A small masked image model, trained from scratch.
Model: encoder arch vit, encoder activation relu, encoder moe soft, encoder num experts 16, encoder patch size [6, 6], encoder width 160, decoder layers 4.
Rows from block 5 of the encoder of a small masked image model, named by matrix and row number. Rows with one number within an expert belong to one neuron, the router's apart. Each number is 128 + 32 x the weight over its row's rms, rounded and kept within 0 to 255. All counts start at 0. After the name is the row's rms in percent of the matrix's.
Before each expert's rows are labels from the 100 images, of 14848, where the router gives the expert most weight on average: "patch colour" is the nearest of a few named colours to the mean colour under the peak. Only what is clearly more common there than usual is listed. The data: Sentinel-2 satellite tiles (TerraMesh).
# router: slot weights (encoder.blocks.5.mlp.router.weight, 32x160), inputs 40-79
# up: expert up (encoder.blocks.5.mlp.up, 16x160x160), inputs 40-79
# down: expert down (encoder.blocks.5.mlp.down, 16x160x160, transposed), outputs 40-79

# expert 11
patch colour: white
router.22 155 [171  95 145 156 111 128  99 157 155 138 147 159  92 150 125 102 123  92 150 102 111 111 157 120 147  77 108  92 142 138 130 106 109 125 149 136 113 111 129  91]
router.23 147 [181 101 143 160 124 132 102 156 160 158 141 159  80 169 132 106 118  91 166 108 124 107 160 121 146  86 113 103 154 139 123 105 117 134 152 140 117 128 133 105]
up.0 103 [116 111 117 135 121 127  99 117 171 201 107   0 134 102 119 180 129 155 130 118 194 132  16 129 122 134 132 135 133 130 120 130 125 171  78 129 133 139 124 109]
down.0 106 [132  57 140 129 136 139 127 101  99 132  78 129 183 105 103 132 127 117 177 119 104 109 255 125 151 130  34 128 125 115 155 126 138 141 148  97 128 128  38 104]
up.1 096 [253 141  32 122 178 128 131 128  85 179 117 145 128 195 160 128 145 121 126 133 115 127  11 104 128 138 128 121 120 157  75 165  95 121 189 167 161 131 128 148]
down.1 106 [ 87 159 136 121  63 127 136 131  72  64 108 144 171  34 112 106 126 143 118 129 129 140 251 130 129 108 137 127 118  98 138  89 128 128 147 104 125 126 145 132]
up.2 048 [128 127 131 128 126  77 128 128 125 127 128 139 128  99 128 112 113 128 128 135 128  55 131 128 128 116 127 115 129 158 128 128 125 104 128 128 129 128 118 130]
down.2 052 [128 225 128 128 128 128 128 128 128  66 122 125 128 128 122 125 128  94 118 129 140 130 125 128 128 130 136 128 128 114 128 124 128  13 126 128 128 141  62 118]
up.3 042 [128 124 128 128 128 128 104 153 128 128 128 128 102 133 128 128   9 128 128 128 128 128  87 128 128 128 128 128 128 128 128 128  87 128 255 106 128 128 203 128]
down.3 041 [128 128 128 128 128 148  44 128  45 128 128  70  85 165 128 128 127 128 175 176 128 192 128 128 146 128 128 113 128 128 128 128 128 128 128 128 128 128 128 179]
up.4 104 [121 125 112 118 151 125 151 120 120 142 133  94 160  16 133 150 131 144 126 122 141 124 106 128 125 255 133 148 153  90 119 128 134 124 124 137 133 134 124 132]
down.4 128 [115  36 128 128 128 127 128 126 120 113 188 112 164 127 100 114 126 111 128 132 131  72 222  95 128 167 120 117 139 131 178 133 128 108 138 130 113 129   0 120]
up.5 098 [115  64 140 127  92 108 115 123 125 110 128 104 136 103 121  77 146 135 129 109 175 182  55 139 136 128  80 124 170 123  67 130 133 144 200 142  90 141 133  93]
down.5 106 [128 131 126 128 233 128 129 157 137 124 171 105 144 137 113 125 127 130 136 129 127 120 182 127  94 100  86 124 127 135 170 138 128 124 100  97 184 112 127  35]
up.6 043 [128 128 153 128 120 128 128 128 128 129 129 150 128 129 161 150 163 201 145 235 214 128 128 128 128 128 128  92 133 255  68 128 128 128 128  69 104 128 128 128]
down.6 035 [128 128 128 145 128 128 130  50  88 128 137 128 128 128 128 132 128 128 128 153  42 128 198 128 130 126 128 128 127 128 128 128 128 128 128 128  31 128 128 128]
up.7 117 [186 131  55 165 167 135  80 157 190 185 113 137  69 145 173 127 131 130 101  72 141 157  44 130 129 112 129 106 118 151  36 132  99 162 166 141 149 135 132 165]
down.7 127 [ 88 133 148 127 123 128 132 106 114  96  80 137 128  88 130 144 103 159 129 126 118 136 120  82 146 120 140 105 118 138 125 112 130 114 137 125 181 128 123 128]

# expert 1
patch colour: brown
router.2 076 [146 123 117  85 122 109 105 152  98 141 129 206 116 171 144 128  83 126 156 113 129 101 109 127 133 144 163 107 123 153 126 112 126 124 142 150  94 132 126 113]
router.3 078 [146 110 119  82 120 110 117 151 105 141 118 198 122 185 150 136  65 136 143 101 125 104 108 109 125 157 148 114 139 163 119 108 125 123 140 153  97 131 140 131]
up.0 121 [128 128  13 128 128 128 179 123 128 128 128  43 128 128 128 128 128 109 130 128 153 128 128 128 117 128 151 128 128 128 128 241 128 128 128 128 128 118 211 101]
down.0 092 [128 128 128 128 247 128 128 128 128 134 128 128 128 128  68 128 128 128 128 220 128 128 128 128 153 128 128 128 128 128 128  88 128 150 128 128 128 175  25 128]
up.1 097 [128 114 158 128 128 189  62 128 165 128 128 128 128 189 128  84 128 128 128 128 128 108 128 164 155 128 128 128 146 128 102 128 115 128 128 104 128 128 118 128]
down.1 093 [128 128 128 156 128 128 115 128 128 147 119 128 128 128 128 128 128  63 128 128 128   0 128 153 128 128  93 128 128 128 152 128 251 128 128 128 128 128 128 128]
up.2 091 [117  89 128 128 128 128 140 190 128 128   7 128 128 128 187 128   0 128 129 128 128  84 130 128 128 128 128 128 128 128 128 128 181 128  93 128 128 128 167  18]
down.2 093 [128 118  40 128 182 128 128   0 128 128 128 128 128 128 127 128 128 128 128 128 128 128 128 128 128 128 128 128 128  95 196 128  28 101 128 128 128 128 128 128]
up.3 082 [128  66  83 128 128 219 128  91 128 113 131 128 128  96 128 146 128 128 128 128 128 188 128 135 128 129 128 128 181 128  88 128 128 197  82 128 128 115 128 128]
down.3 097 [128 128 128 128 128 165 128 128 128 117 128 128 127 128  94 128 198 128 121 115 128 128 128 128 128 128 103   0  99 128 128 128 128 128 110 128 128 128  54 192]
up.4 084 [ 42 128 128 128 150 115 112 140 128 128 128 128 128 154 128 128 128  40 128 128 181 128 128 128 127 128 128 128 128 155  71 135 176 128 128 128 106 128 128 128]
down.4 098 [128 152 128 167 128 100 125 144 128 128  68 159 180 128 128 128 128  67 128 128 128 213 100 201  92 136 128 128 122 128 163  90 166 128 128 128  38 126 181 128]
up.5 092 [ 67 128 128 128  49 128 128 128 128 162 206 128 128  95 126 128 128 141 114  33 128 128 102 128 128 145 128 128 128 113 128 128 100 151 128 128 247 131 128 128]
down.5 097 [128 128  91 150 128 128 117 103 161 128 128 128 128 128 128 171 141 128 128 201 128 128 128 128 149 255 128 128 115 128 128 106 203 164 128 128 128  37 117 128]
up.6 095 [128 200 128 128  77 128 128 101 128 128 128 128  96 128 235 121 128 128 128  99 128 128 128 128 128  29 128 128 128 128 128 128 110 167  15 231 123 128  86 128]
down.6 098 [128 128 128 128 128 128 220 128 128 128  94 128 128 103  92 196 128 130 128 128   7 158 125 128 128  86   0 128 128 202 108 128 103 128 129 128 128 128 158 128]
up.7 090 [ 80 128 120 128 128 128 128 213 128 128 128 128  95 117 128 174 128 128  71 128 128 128 128 153 192 128 128 128 128 105 128 128 128 128 128 128 100  80 128 128]
down.7 083 [128 128 128 113  53 128 128 128 125 156  97 128 128 113 107 128 128 128 128 128 129 128 128 143 128 128 128 128 128 128 128   0 128 128 158 146 128 198 128 128]

# expert 4
patch colour: orange
router.8 159 [141 108  71 121 135 159 112  90 100 187 168  85 134 147 104 182 164 140 145 138 116 154 117 129  87 233 100 183 165 142 138 145 134 148 159 151 177 118 121  99]
router.9 160 [157 100  85 109  92 163 116  90 103 185 169  91 135 172 111 174 153 118 133 167 120 149  80 128  76 215  90 176 163 115 130 165 136 144 128 145 172 124 133 123]
up.0 269 [ 83 139 142 184 180 114 154 126 138  55 127 160 149  54 112 110 147 124 126 142  84 132 140 157 167  30 114 122 130 123 144 178 116 134 102 110 157 148  84 121]
down.0 275 [133 130 104 131 121 130 129 110 150 138 173 178 160 148 129 120 113 104 127 109 216 162  21 133 125 127  86 179  97 161 137 154 136 143  68 138 153 128 182  36]
up.1 035 [128 129 126 118 130 128 128 141  90 131 128 148 129 139 129 130 130 255 147 143  66 138 152 128 133 162 116 133 124  94  70  90  53 125 153 131 128 183 134 136]
down.1 036 [127 136 131 169 128 134 128 128 128 175 137 187 129 119 124 136 128 128 127 104 107  76 155  27 179  87  91 127  59 130 149 131 128 128 143 120 152 139   4 130]
up.2 028 [128 127 128 129 128 129 129  98  22 126 130 127 128 121 198 128  48 128 128 127 129 128 116 128 128 138 127 128 129 128 128 128 127 128 126 128 179 122 121 126]
down.2 037 [168  98 128 128 117 138 128 128 129 150 128 128 128 128 128 128 128 128 128  71 143 128 154 115 128 129 128 128 128 183 201 128 128 121 128 177 128 128 122 127]
up.3 133 [140 112 125 143 159 116 114 127 147 110 156 190 153 106 106 156 152 107  63 166  64 110 110 120 135 129 134 123 167 158 150 107  76 139 144 111 147 130 183 161]
down.3 133 [134 102  95 167  93 125 127  85 172 127 128 174 144 127  97 129 108 100  62 131 107 170  91  93 145 127 165  97 131 144 125  98 106 140 162 107 184 124 129 154]
up.4 073 [ 70 138 129 140 141 121 190 128  81  91 126  99 140  53 123 135 128 128 106 114 127 123 133 122 129 123 189 128 124 121  99 128  55 120 121  69 103 130 136 165]
down.4 076 [128 154 119 109 133 127 128 167 153 128 138 142 109 130 128 100 117 128 144 121 107  86 255 132 131 126 129 122 125 128  34  79 131 131 126 192 127 128 113 113]
up.5 110 [139 136 126 133 129 127 130 119 149 139 132 132 122 157 138 117 111 134 106  42 168 136 122 150 135 142 184 124 117 156 125 103  99 122   6 124 208 110  84 161]
down.5 108 [121  97 151  90 123  82 153 139 109 115 112  27 107 129 117 126 143 134 136 174 144 136 110 125 116  54 176 159 137 125 122 116 146 146  56 139 127 127 175 176]
up.6 201 [ 67 150 138 186 162 118 151 136 133  25 115 161 157  47 120 133 143 126 122 127  82 134 122 178 148  43 115 141 111 122 147 187 126 128 125 110 148 135  98 123]
down.6 210 [129 112 112 138 106 113 152 124 154 132 179 219 160 136 130 119 111 104 125  68 183 157  69 171 130 126  78 173  81 178 156 149 137 132  96 127 166 123 167   2]
up.7 138 [131 144 143 101 128 135 129 148 110 139   0 159 125 162 137 127 128 161 179 172 173 112  76 137 126 135 128 116 130 100 135 106 165 108 136 126  83 126  89  95]
down.7 142 [ 93 132 128 129 116 134 132 120 130 121  33 193 114 136 128 148  82 126 195 136 140 126  72 141 128 139 134 107 137 124 124  65 169 127 120 114 117 136  13 145]

# expert 12
patch colour: black
router.24 073 [128 121 135  80 123 109 121 136 106 133 114 222 116 164 151 112  85 128 161  92 131 122  89 137 138 112 175 110 113 156 106  94 127 132 129 150  86 134 134 144]
router.25 075 [128 133 122  95 136 108 118 139 106 133 114 223 120 166 162 116  69 125 146  86 126 128  85 116 133 122 175  92 119 150 114 115 125 145 138 143  95 122 148 145]
up.0 089 [128 128 128 128 167 122 128 108 128 202 128 128   0 128 128 255  44 128 128 124  27 128 128 159 128 143 128 128 169 166 128 128 128 128 128 161 128 128 128 137]
down.0 112 [128 128 145 146 128 128  75 154 187 128 128 128 128 128 128 128 147 136 128 123 128 128 128 128 128 128 128 128 128  52 128 128 128 206 196   0  31 110 128  73]
up.1 096 [128  68 128 238  67 128 128  49 128 128 128 128 128 128 128 128 135  76 188 128 128 128 128  70  70 128 128 128  57 128 128 128  49 128 128 128 174 116 142 128]
down.1 097 [ 71 137 128 247 128 128 128 128 128 128 128 128 128 128 246 128 128 128 128 128 128 162 128 128 128 128 128 128  57 128 128 128 128 128 128 128  91 128 128 128]
up.2 106 [ 10 183 128 128 146 128 119 128 164 107  85 128 168 128 128 128 128 117 128 128 164 128  81 128 134 101 128 128 128 128 128 128 128 128 139 128 128  54 128 133]
down.2 108 [128 128 103 166 128 128 128  69 128 128 128 128 128 187 128 128 128 128 128 128 128 128 163 128 128 128 128  22 128 195 128 128  56 128 128 173  65 128 128  72]
up.3 084 [128 128  39 128 128 128 128 128 128 174 103 108 128  93 128 128 122 171 189 128 128  31 128 232 128 128 128 128 128  96 128 116 128 128 128 128 128 165 128 128]
down.3 097 [ 88 128 128 128 128 128 128 128 128 113 128 128 128 128 128 128 150 255 128 114 102 143 128 128 128 128 109 128 128  87 128 128 120  60 128 128 128 111 128  88]
up.4 109 [128 128 128 142 128 128 128 164 113 128 128 255 128 128 128 128 243 196 252 128 161 128  94 128  74 128 208  92 110 128 186 198 128  34 109 142 128 117 146  75]
down.4 105 [  0 128 128  88 128 128 128  90 128 128 126 128 128 128  94 128 116 153 128 128 128 128 128 128 128 128 128 128 128 128 128 128 128 128 128  64 128 128 128 128]
up.5 101 [128 115 128 128 128 128   0 128 128 130 129 133 128 128 128 128 133 128 128 128 128 128 196 128  94 128 255 128 117 128  60 128 174 128 128 128 152 138 128 128]
down.5 098 [128 128 128 128  97 128 128  97 128 128 128 199 128 128 115  83 128 128 213 128 128 128 128 128 124 115 128 128 128 128 128 128  53 128 128 117 128 128 128 128]
up.6 100 [128 165 128 130  76 128 128 128 128 128 128  45 115 128 128 128  59 128 128 128 128 128 127 196 185 128 128 128 128 103 128 176 111 128 128 128 128 128 133 222]
down.6 099 [128 128 128 128 255 128 128 128 128 128 128 183 128 131 171 128 222 142  19 128  54 128 128 143 106 128 128 128 128 128 128 128 148 128 128 128 219 128 128 108]
up.7 096 [128 128 128 128 114 128 128 136 120 156 128 128 177 116 128 128 128 128 110   0 126 128 203 128 116  64 128 186 128 121 152 128  38 128 128 123 128 128 128 128]
down.7 111 [214  34 102 128 124  79 128  81  63 128 128 128  91  97 128  64 128 128 128 128 128 128  75  99 128 128 128 128 192 128 128 128 157 128 128  94 128  83 141 128]