config.yaml
dataset: "Sentinel-2 satellite tiles (TerraMesh)"
method: "mae"
mask_ratio: 0.75
encoder_head_dim: 16
encoder_bias: "all"
encoder_parallel_block: true
encoder_inner_norm: false
encoder_moe: "soft"
encoder_expert_mlp_ratio: 1
encoder_patch_size: [6, 6]
encoder_layers: 12
decoder_layers: 4
optimizer: "adamw"
lr: 0.0013
final_lr_fraction: 0
Rows from block 1 of the decoder of a small masked image model, named by matrix and row number. Rows with one number belong to one neuron. Each number is 128 + 32 x the weight over its row's rms, rounded and kept within 0 to 255. All counts start at 0. Numbers have three digits each.
After each neuron's rows are labels from the 100 images, of 14848, where the neuron reaches its highest value: "strongest on" is what is common among them. Only what is clearly more common there than usual is listed. The data: Sentinel-2 satellite tiles (TerraMesh).
# fc1: MLP up (decoder.1.mlp.fc1.weight, 512x128), inputs 0-127
# fc2: MLP down (decoder.1.mlp.fc2.weight, 128x512, transposed), outputs 0-127

fc1.339:109136133128076129130111159128130143156124147123225142147137163147108121126124176126114127126123255122184121126137134076120129090113133092112139118093126134126131115106128136115134127010145159121203195146122113125163123134120138192128247153194111139138133102106113130200126106125126145128078089128134139134131137119111098113130128098113112141117072058130163140152079128148120099087097
fc2.339:000122155114109128114128131128129128115146127128121123131128114137107129130125128128128169130130102066116126123162128130141132112115129128127126126145121121130120113156120129128134128126130123179089125131125120147122128140120132135125131131133134101132127125114129121131129145129111139130255172134149126142128125123125128136129169125133128168133193131128126124178128114119099136131139
strongest on: main land cover: water

fc1.269:107131108141134144132142156138134123102169133142164150084143115142123086119146136124117145109133070123122106092145100100167128121126108123131128127130152120116121126146136122100123134117145211131046067078150136170176195128209193127138141128143145124145133107096122117135142092148117143128255220097092094072114102118086118137132127128144123130121065131133160126166129118132153135129126
fc2.269:167142126095084095119124112103130128118126130124132108128136133128098140133132124131128127130142127167148146150135130130084149127125115111132110131104108136155088136120128112120121124115117148125240255230170126107074103119103127083127112128132107139111120133131143135128129130132135152128081013145218235187201169155157128128116136125128123118126159110117128142126118136129130139105124
strongest on: bare ground; main land cover: water

fc1.152:111135171133136059092117143124146116114140120137188204194134178164130132134192159134126087064119183116087147131132192135127125115106120078131187136085130118131126065138131122121107147092129165151129131227117103116133104210174189112161129114120121055122142103115132098133124155146154139170189097114119129136115141162065105125120138095130144131116139107127118107183068154041120107123151
fc2.152:221207087123143099134094124127131129136176136126136128084134122182148100114125136139156122119151102152173109129134114133133137108105092122144068122130127120120099152112119129187117102112093129204206118084130138178128133073126116092135118131135111142133147084013136116147152130140135110124079165202136128165095072130163141168125135059138127084134141121119249139134125117120097124122189
strongest on: main land cover: snow or ice

fc1.295:255255217169097163184160173139127127118120137156136140114138125095127085128127123127147129098125024091154123079123116087137152112139127126130119126122147138139106120154101132122129131132123128127127116103100105106114122107111121128126111127139114160101125062075137128141128085151085084123169134160177135121147148139133126087128116128127124099137087128146135125129138126142129131128143
fc2.295:000000014063129128125128121127127144140127130133130131151137121146118131140130130134117134092130208124115108096129111118129115136140114124098127131139127102115159121104104124125122130121127103075153155161165138152152142121157128143128159130133134135127131119134129131133144127132123140131119105077129128104127125127099120135132135147115123126115130125119122119122141142134110127128130
strongest on: bare ground; main land cover: rangeland; main land cover: bare ground

fc1.454:119129137125068079193127104134074117133134157135112132145115192097149189128082120114195178129128109125144136154104100150126058103128121101115084116128097103124118130104144137128128128183128158126144128000217197125118051151116150130134125144154131128159139137108231135128164149144104071129121103127140113118177146125133147116127147127128186127082101128080089156171147122107113130133164
fc2.454:128125081194203133124153143117232211129119111128204136099180121127128070128163192153114112119151124117123111089168127112132168130102128117159129123070138127140136120177129106101099095109078099129079101177099107138128151129155137114128166121109116127112139137071130117125141125129152176166148168150106147168122090138092087103117138140101069113142157095127152105087026080132133057071131
strongest on: main land cover: snow or ice

fc1.450:112130172128124044133129114156133134122152119138139167128135160173144124135183126131141122111156134144198155174000118127164124125121171090035117117075113128129129101103128135119076116115135156129066134192132160187132115119155198187196123137147109093122128102215126141139154161140128081128182080108124140126086125133112115080124159117126135131147117100121196125122090126111129106127132
fc2.450:103112102087125160126116121126130147156078131128137109064128126139125068126142171133129113125112089158115099061144136119117132113128178121121166116127171136173142144120112146134115124135082090225222127133100119106129128093138138139143120105106146127122128123126129127120127094126129122109000255234161142120187119127171137103126108128117129102144138110142103110103141144160143165117074
strongest on: main land cover: water

fc1.392:162179164142144134139124143130119134146124130129214129123140162142129128128129136125131135114138255217194162134122141150143138116117157060060128101047112123114121023151121128070092121095128140108105139142070137211140144118111139172159144174159128130143127122112121120166128109133123127149125109128122144128108122072128112122119126095107125116122102092127184126126072117120140106103140
fc2.392:000131108131128136126126121128133133127128128126129128161128133128125125128130128127119142127128000000068106111135109132120131122134128129127130128129141127133131127126103128162141129127117125123126130138134124154128130134144108122128130129127126133129128112126129127126136130126126136133199141128127128139122128126118129122128155127128126112129182126129131105130128130133128126129121
strongest on: main land cover: water

fc1.360:106089087105117129139122132128119119131122123110121124073125108127104110120100115114119098112123128126122091098113135151128159128133142131135123130131136182131129138132160127139149137134132139247255255200183128124117114070082102111113121125128109137098112140083113128117124105122127086118005079134169190149161147136152133148134123130129128135120145136132149145146140128132144131130129
fc2.360:166195150140130127126128129139128134128130129128119132128130128152128138131142130138136134141146125128167161128129132110131128128125129127081127119144113101104128113127107118100126115117127127008000000078113122133137139142130144134136153139129137131146138128129144140151132133130128151128255191091072093083099119128122128098126128128129115125128117126127128124129125118122125125127137
strongest on: main land cover: water

fc1.243:133122091127131154144137166161115136135142140150177118100150123149148080141094166131134139111130061152168121060122128080148111092132126092101105110113132115090109093077137096109124128125128165151133098081060119149176137121151194186173217140161230137202147108063135113146131104143079182150115221133117090115136117112131086143118137129143082126101100103129133133227117127141109122108139
fc2.243:081113123129096112114124102120116124121131114127133121131129145114127127147105120126146114126125126083147163192140189173127200103088103132130126153125113151136114134110145115127132130135146170050129198179147133056062083113097100073110075129129111114112126154133134121141136125119128162129130000091138202214236127195135117139112176109130135171167144133127148165155120156140165126125142
strongest on: bare ground; main land cover: water

fc1.363:000042039066080067062082124117140130125135132131148152105150120144124168172140141134135146146137179188198158185165155155128097173134144121093138132106123149101078128128198092128128126130121144148115119125123126167104128125132159134172179153129115147125126102040130153139154122149151147146138130133136162152094073126118114180107128114128117127130174118119130119140095123109132126123122
fc2.363:246189223251255230173190180141129155135138139144138126135139130114104107127120116128136106103123088055059067074114081128133123109117099112101128112078127105119136081108118110096076101120126120100135128125120132137127123104155149111156134134118120086128131114147134134127130122125109135136131135139129125108137144122099106105127130126117129088121126110110151132102129122139128120123161
strongest on: snow or ice; main land cover: snow or ice

fc1.340:123152108144152151101079095113149141140127129119183122172132102136226058149129153126066139130125091140137108114053124069131147147094139120090172126121127160143209183122091135157126127111125093080125124167080128134138100156193111194149117100125127119111130051149120110120105115128145103164142157164119138133222112079095119025141125130112132129116140128126139117071128148208157103128133
fc2.340:031137128103115120106154079146126124202075128159133129120138176128114213131130141137151164142164159126188183131129173109096123044082181121133102082080085110113082202113074139149102102185077119112159156126112131105129132161145169093147111194132127165161162160106128131130155129118104162142131102110138099126105153139189095130107116125110100125116113063111057152164085130119115121104145
strongest on: main land cover: snow or ice

fc1.23:000099128127117182121152128148124128130128137157169167133128128160129131148128184127126127129128000130119127125124121128130127128120127085127130128127129044128012130125126128131127123131125128125129132221128128146115127123235127127128126136128136126160128130127128130159128128178131143128178168137136133130131107118130121128043132127128119114128124124127127127128125126105129127128115
fc2.23:255128070130130127128132128128129136128127128126128128111128128126128127128128128128127128127129189255130128128134148124128128125128127128129128128127128129128128127128129128124121128130127126123128127129128128127133128096129129123128128128128129129128128128129128128128128128128128128128141129128131142139126128128126128128128128128128128127128128128128128127130128128128128128128132
strongest on: bare ground

fc1.81:095149113124126107126154114118169140145145115131136159166127137155136188131127118124155179149150068139149119165255097128072057121140153115146043128137144130134093134159127138094079134135124083073116124139141116129132164067117159129137111096098164170133146205123121091122156099117174113114103160111175126100155127123115098116147008143139091106131113104129133103100136137132167151119085
fc2.81:129119057092141113177140122132142134122140153138156151146143123109163123142126133131129103123131150153140106127062069143108157088126047085154101129093126222129149132118138140105114116163096184208153129106124131230146111120145130113173135129125111155134155135125130133144128126175128114147071107111029120105091137125076139107125169046083137037130158081121167111087119066107143098108115
strongest on: clouds; main land cover: trees

fc1.172:103158162106109126118122116144175145132137125167179136102145110148131039140166165138149126138121168128157117110123145046117132059130138094091125117117129230123100094144125143130135119087140106042113192241166153177147114121127098145140164109158196118114127069080119129169144144139142132125214094118109127110213088139093123072128104136117113134130135100128161122123113130127139105106130
fc2.172:127151145128106143128108090127139127133132123125108117149115130136105128139130127105129146142142074122132126187157084177138127146135132135091130143161138105153123133099149116128138130121115125255255111106117135091104141094113116085125118128046118112120121137128109075125129158103112128128045208218154146125112106114122127164127145143160145163138116126134137140134148143136117130130161
strongest on: bare ground

fc1.445:112156107144146125142129130097182111098161144130175175115144167127153114125116164105129124120124097126125123051181135074080074138128121084115148087095163130121090094176134152133128113090097101072176134181135126077175105128166184110152173083103165128110121122107153096163153154136124099156152151126224132146177112135165104048127118156120129048104091089100185103133151100133213106100152
fc2.445:142090133054136130125119110121130131106040128120126078163128117124096099085125128112139138107091137128147137083139115144185163076120113125149096129132141116146114090156150142178122117155188170108039102136135136221158112172093107090127131130169118140145116097050141104140143134142097198131199130051086135147137139151125179116166196105149137132181157124118196183116127092126073130125147
strongest on: snow or ice; main land cover: snow or ice; main land cover: water

fc1.11:177140082116140139160169165151197127164147155163188145149128122162117135136162163123132122110181101127122083120119095037146121097126118092085131107118116033112125128092126128076084123120141130155090064084049115101141124159138164162163141133160097124168145102124170130169153114138110106141236226188128128098124115133109116086128129115129130128101067098104127147157128125132156126121085
fc2.11:062160208174123111074059065073125120115107117118131097127130142115122130144140120127126107122136122088139181255220143180138159123135116126133126117113118136165126140093117101128117122130099137121141215205178191164158149132142157118154127135136089118130117129133134121123095151094143142132095008038106146134163127136126126101127135101137127131141125127129128136118130127141143127136107
strongest on: main land cover: water

fc1.182:077041102102149132145113116104121111126134127105119126078121125103108105110076116115110130085121181137116104100118103149152140130134150131140169131132140156129148126095167130129131133134130179250154129095091067075093079072103103122122072126149107126097117086124125131111117071125089113117217205244182180176178159129159145109131150143144139132092158136132168141152141143122148137136125
fc2.182:204230170149127122127123128128131144126129129130136150132136126128131129149126141138131127131131069130165141136138134101124128122120126118108119094119109118121107110121113116118126105101110128044108181200207180178192163158154163128141144139137128132126130129130138131139130134133135128140047000004053093102110107120127109118105110113123098111126101107121122119133103104117124105114116
strongest on: main land cover: water

fc1.253:083147179057111102107118139141116126178130120174241120129126176182153118150168238127129166118121123138146130129143129123146124126131133081079126099111135151129128103055116130125119132101140129112074117149131127114145127145137158135136128134160164106157130006118158139149129128143130155129255152103091105117191126127114083100131127122128121128128091106128071111134110137112144115130128
fc2.253:136121144104109116128137125129137145127123127125134126174128121125130081124128125128108132122109129149148131098145104136132148100127125128139163120113146119136133156140105132128128128139126146211255255200182123155126112136126122067127117124124115150129129123120128129127128131125130134126000127131128130190121136128126136146130156116123126103127200126128161124162099111130134107127138
strongest on: bare ground; main land cover: rangeland

fc1.66:232208140112111109138138104127119141149079121131177125156131105123127091147159153172156152119122189196242118123172119127125123082134123049071131107093135134136091085125130127108152132073127132158140142239196128104149134117126147159145157126124169128118113080084130133181134105142107157126170121123102136113220110114119124068118113147110123114122113099148118112115117132131150096108140
fc2.66:000134112133113145123137141127139129129105128127115119115128112142113155132148102126129114083128044000037057132114127183136122166120147141082148126156117136155155134100127131147146133127157100170110098110105130140132130128122129125121130121107094110124121176177124121125112127118111128123125114124122131127100128114186125130150166146128148152133140146144143142141132133144151133151141
strongest on: main land cover: water

fc1.265:147090117040130115136128114131112127154095128149194106120140189163169115127174186131134143138144103254132129091137118115159075132124126081097115133123140116122130125122124124096075128119126130039123103134134147133127123046130124143115145182169197101171121113084175128193141126149146140178146202161167136109161137106130055080138060132108097086122107100119139115127118122117162130104136
fc2.265:112201255242176112153129117129127128127142129130136135128132129128131157124113130139125154106148081000068129119134191118135173056116171110163070128094114177127101130169150117108137126142119131157103124128149143166135130121148130123128118136147164199098131122111128150159135149136137129118121104123101127105128094114120049107120142127127128130113120115115093125165101114119100086104100
strongest on: snow or ice; main land cover: snow or ice

fc1.444:255239202133105062102110094070107114095082130115137123081127139106135059118114112118119101068116139215255215168171156135124151131124134129133126127125126128130078124156119119132130130120122137194124116113109106129122121143124127141121100129146090149124111083104119116129119057137112101126172168143137133126157131123158127115127127130131120089127127129146148130084130116140151132130129
fc2.444:000021052091143170160171147147160151145119134129132144137136127157125127137106154133126128117132115009033036046081085102114101124127113123109120119130127121103130113093124134128124118111128120083139183186172139137134149142129135148132162134129121128122135126139130127152140132131101123133131063091124128118125118141118119126128131119115121144126122118116120124140126130122108120128128
strongest on: snow or ice; main land cover: snow or ice; main land cover: water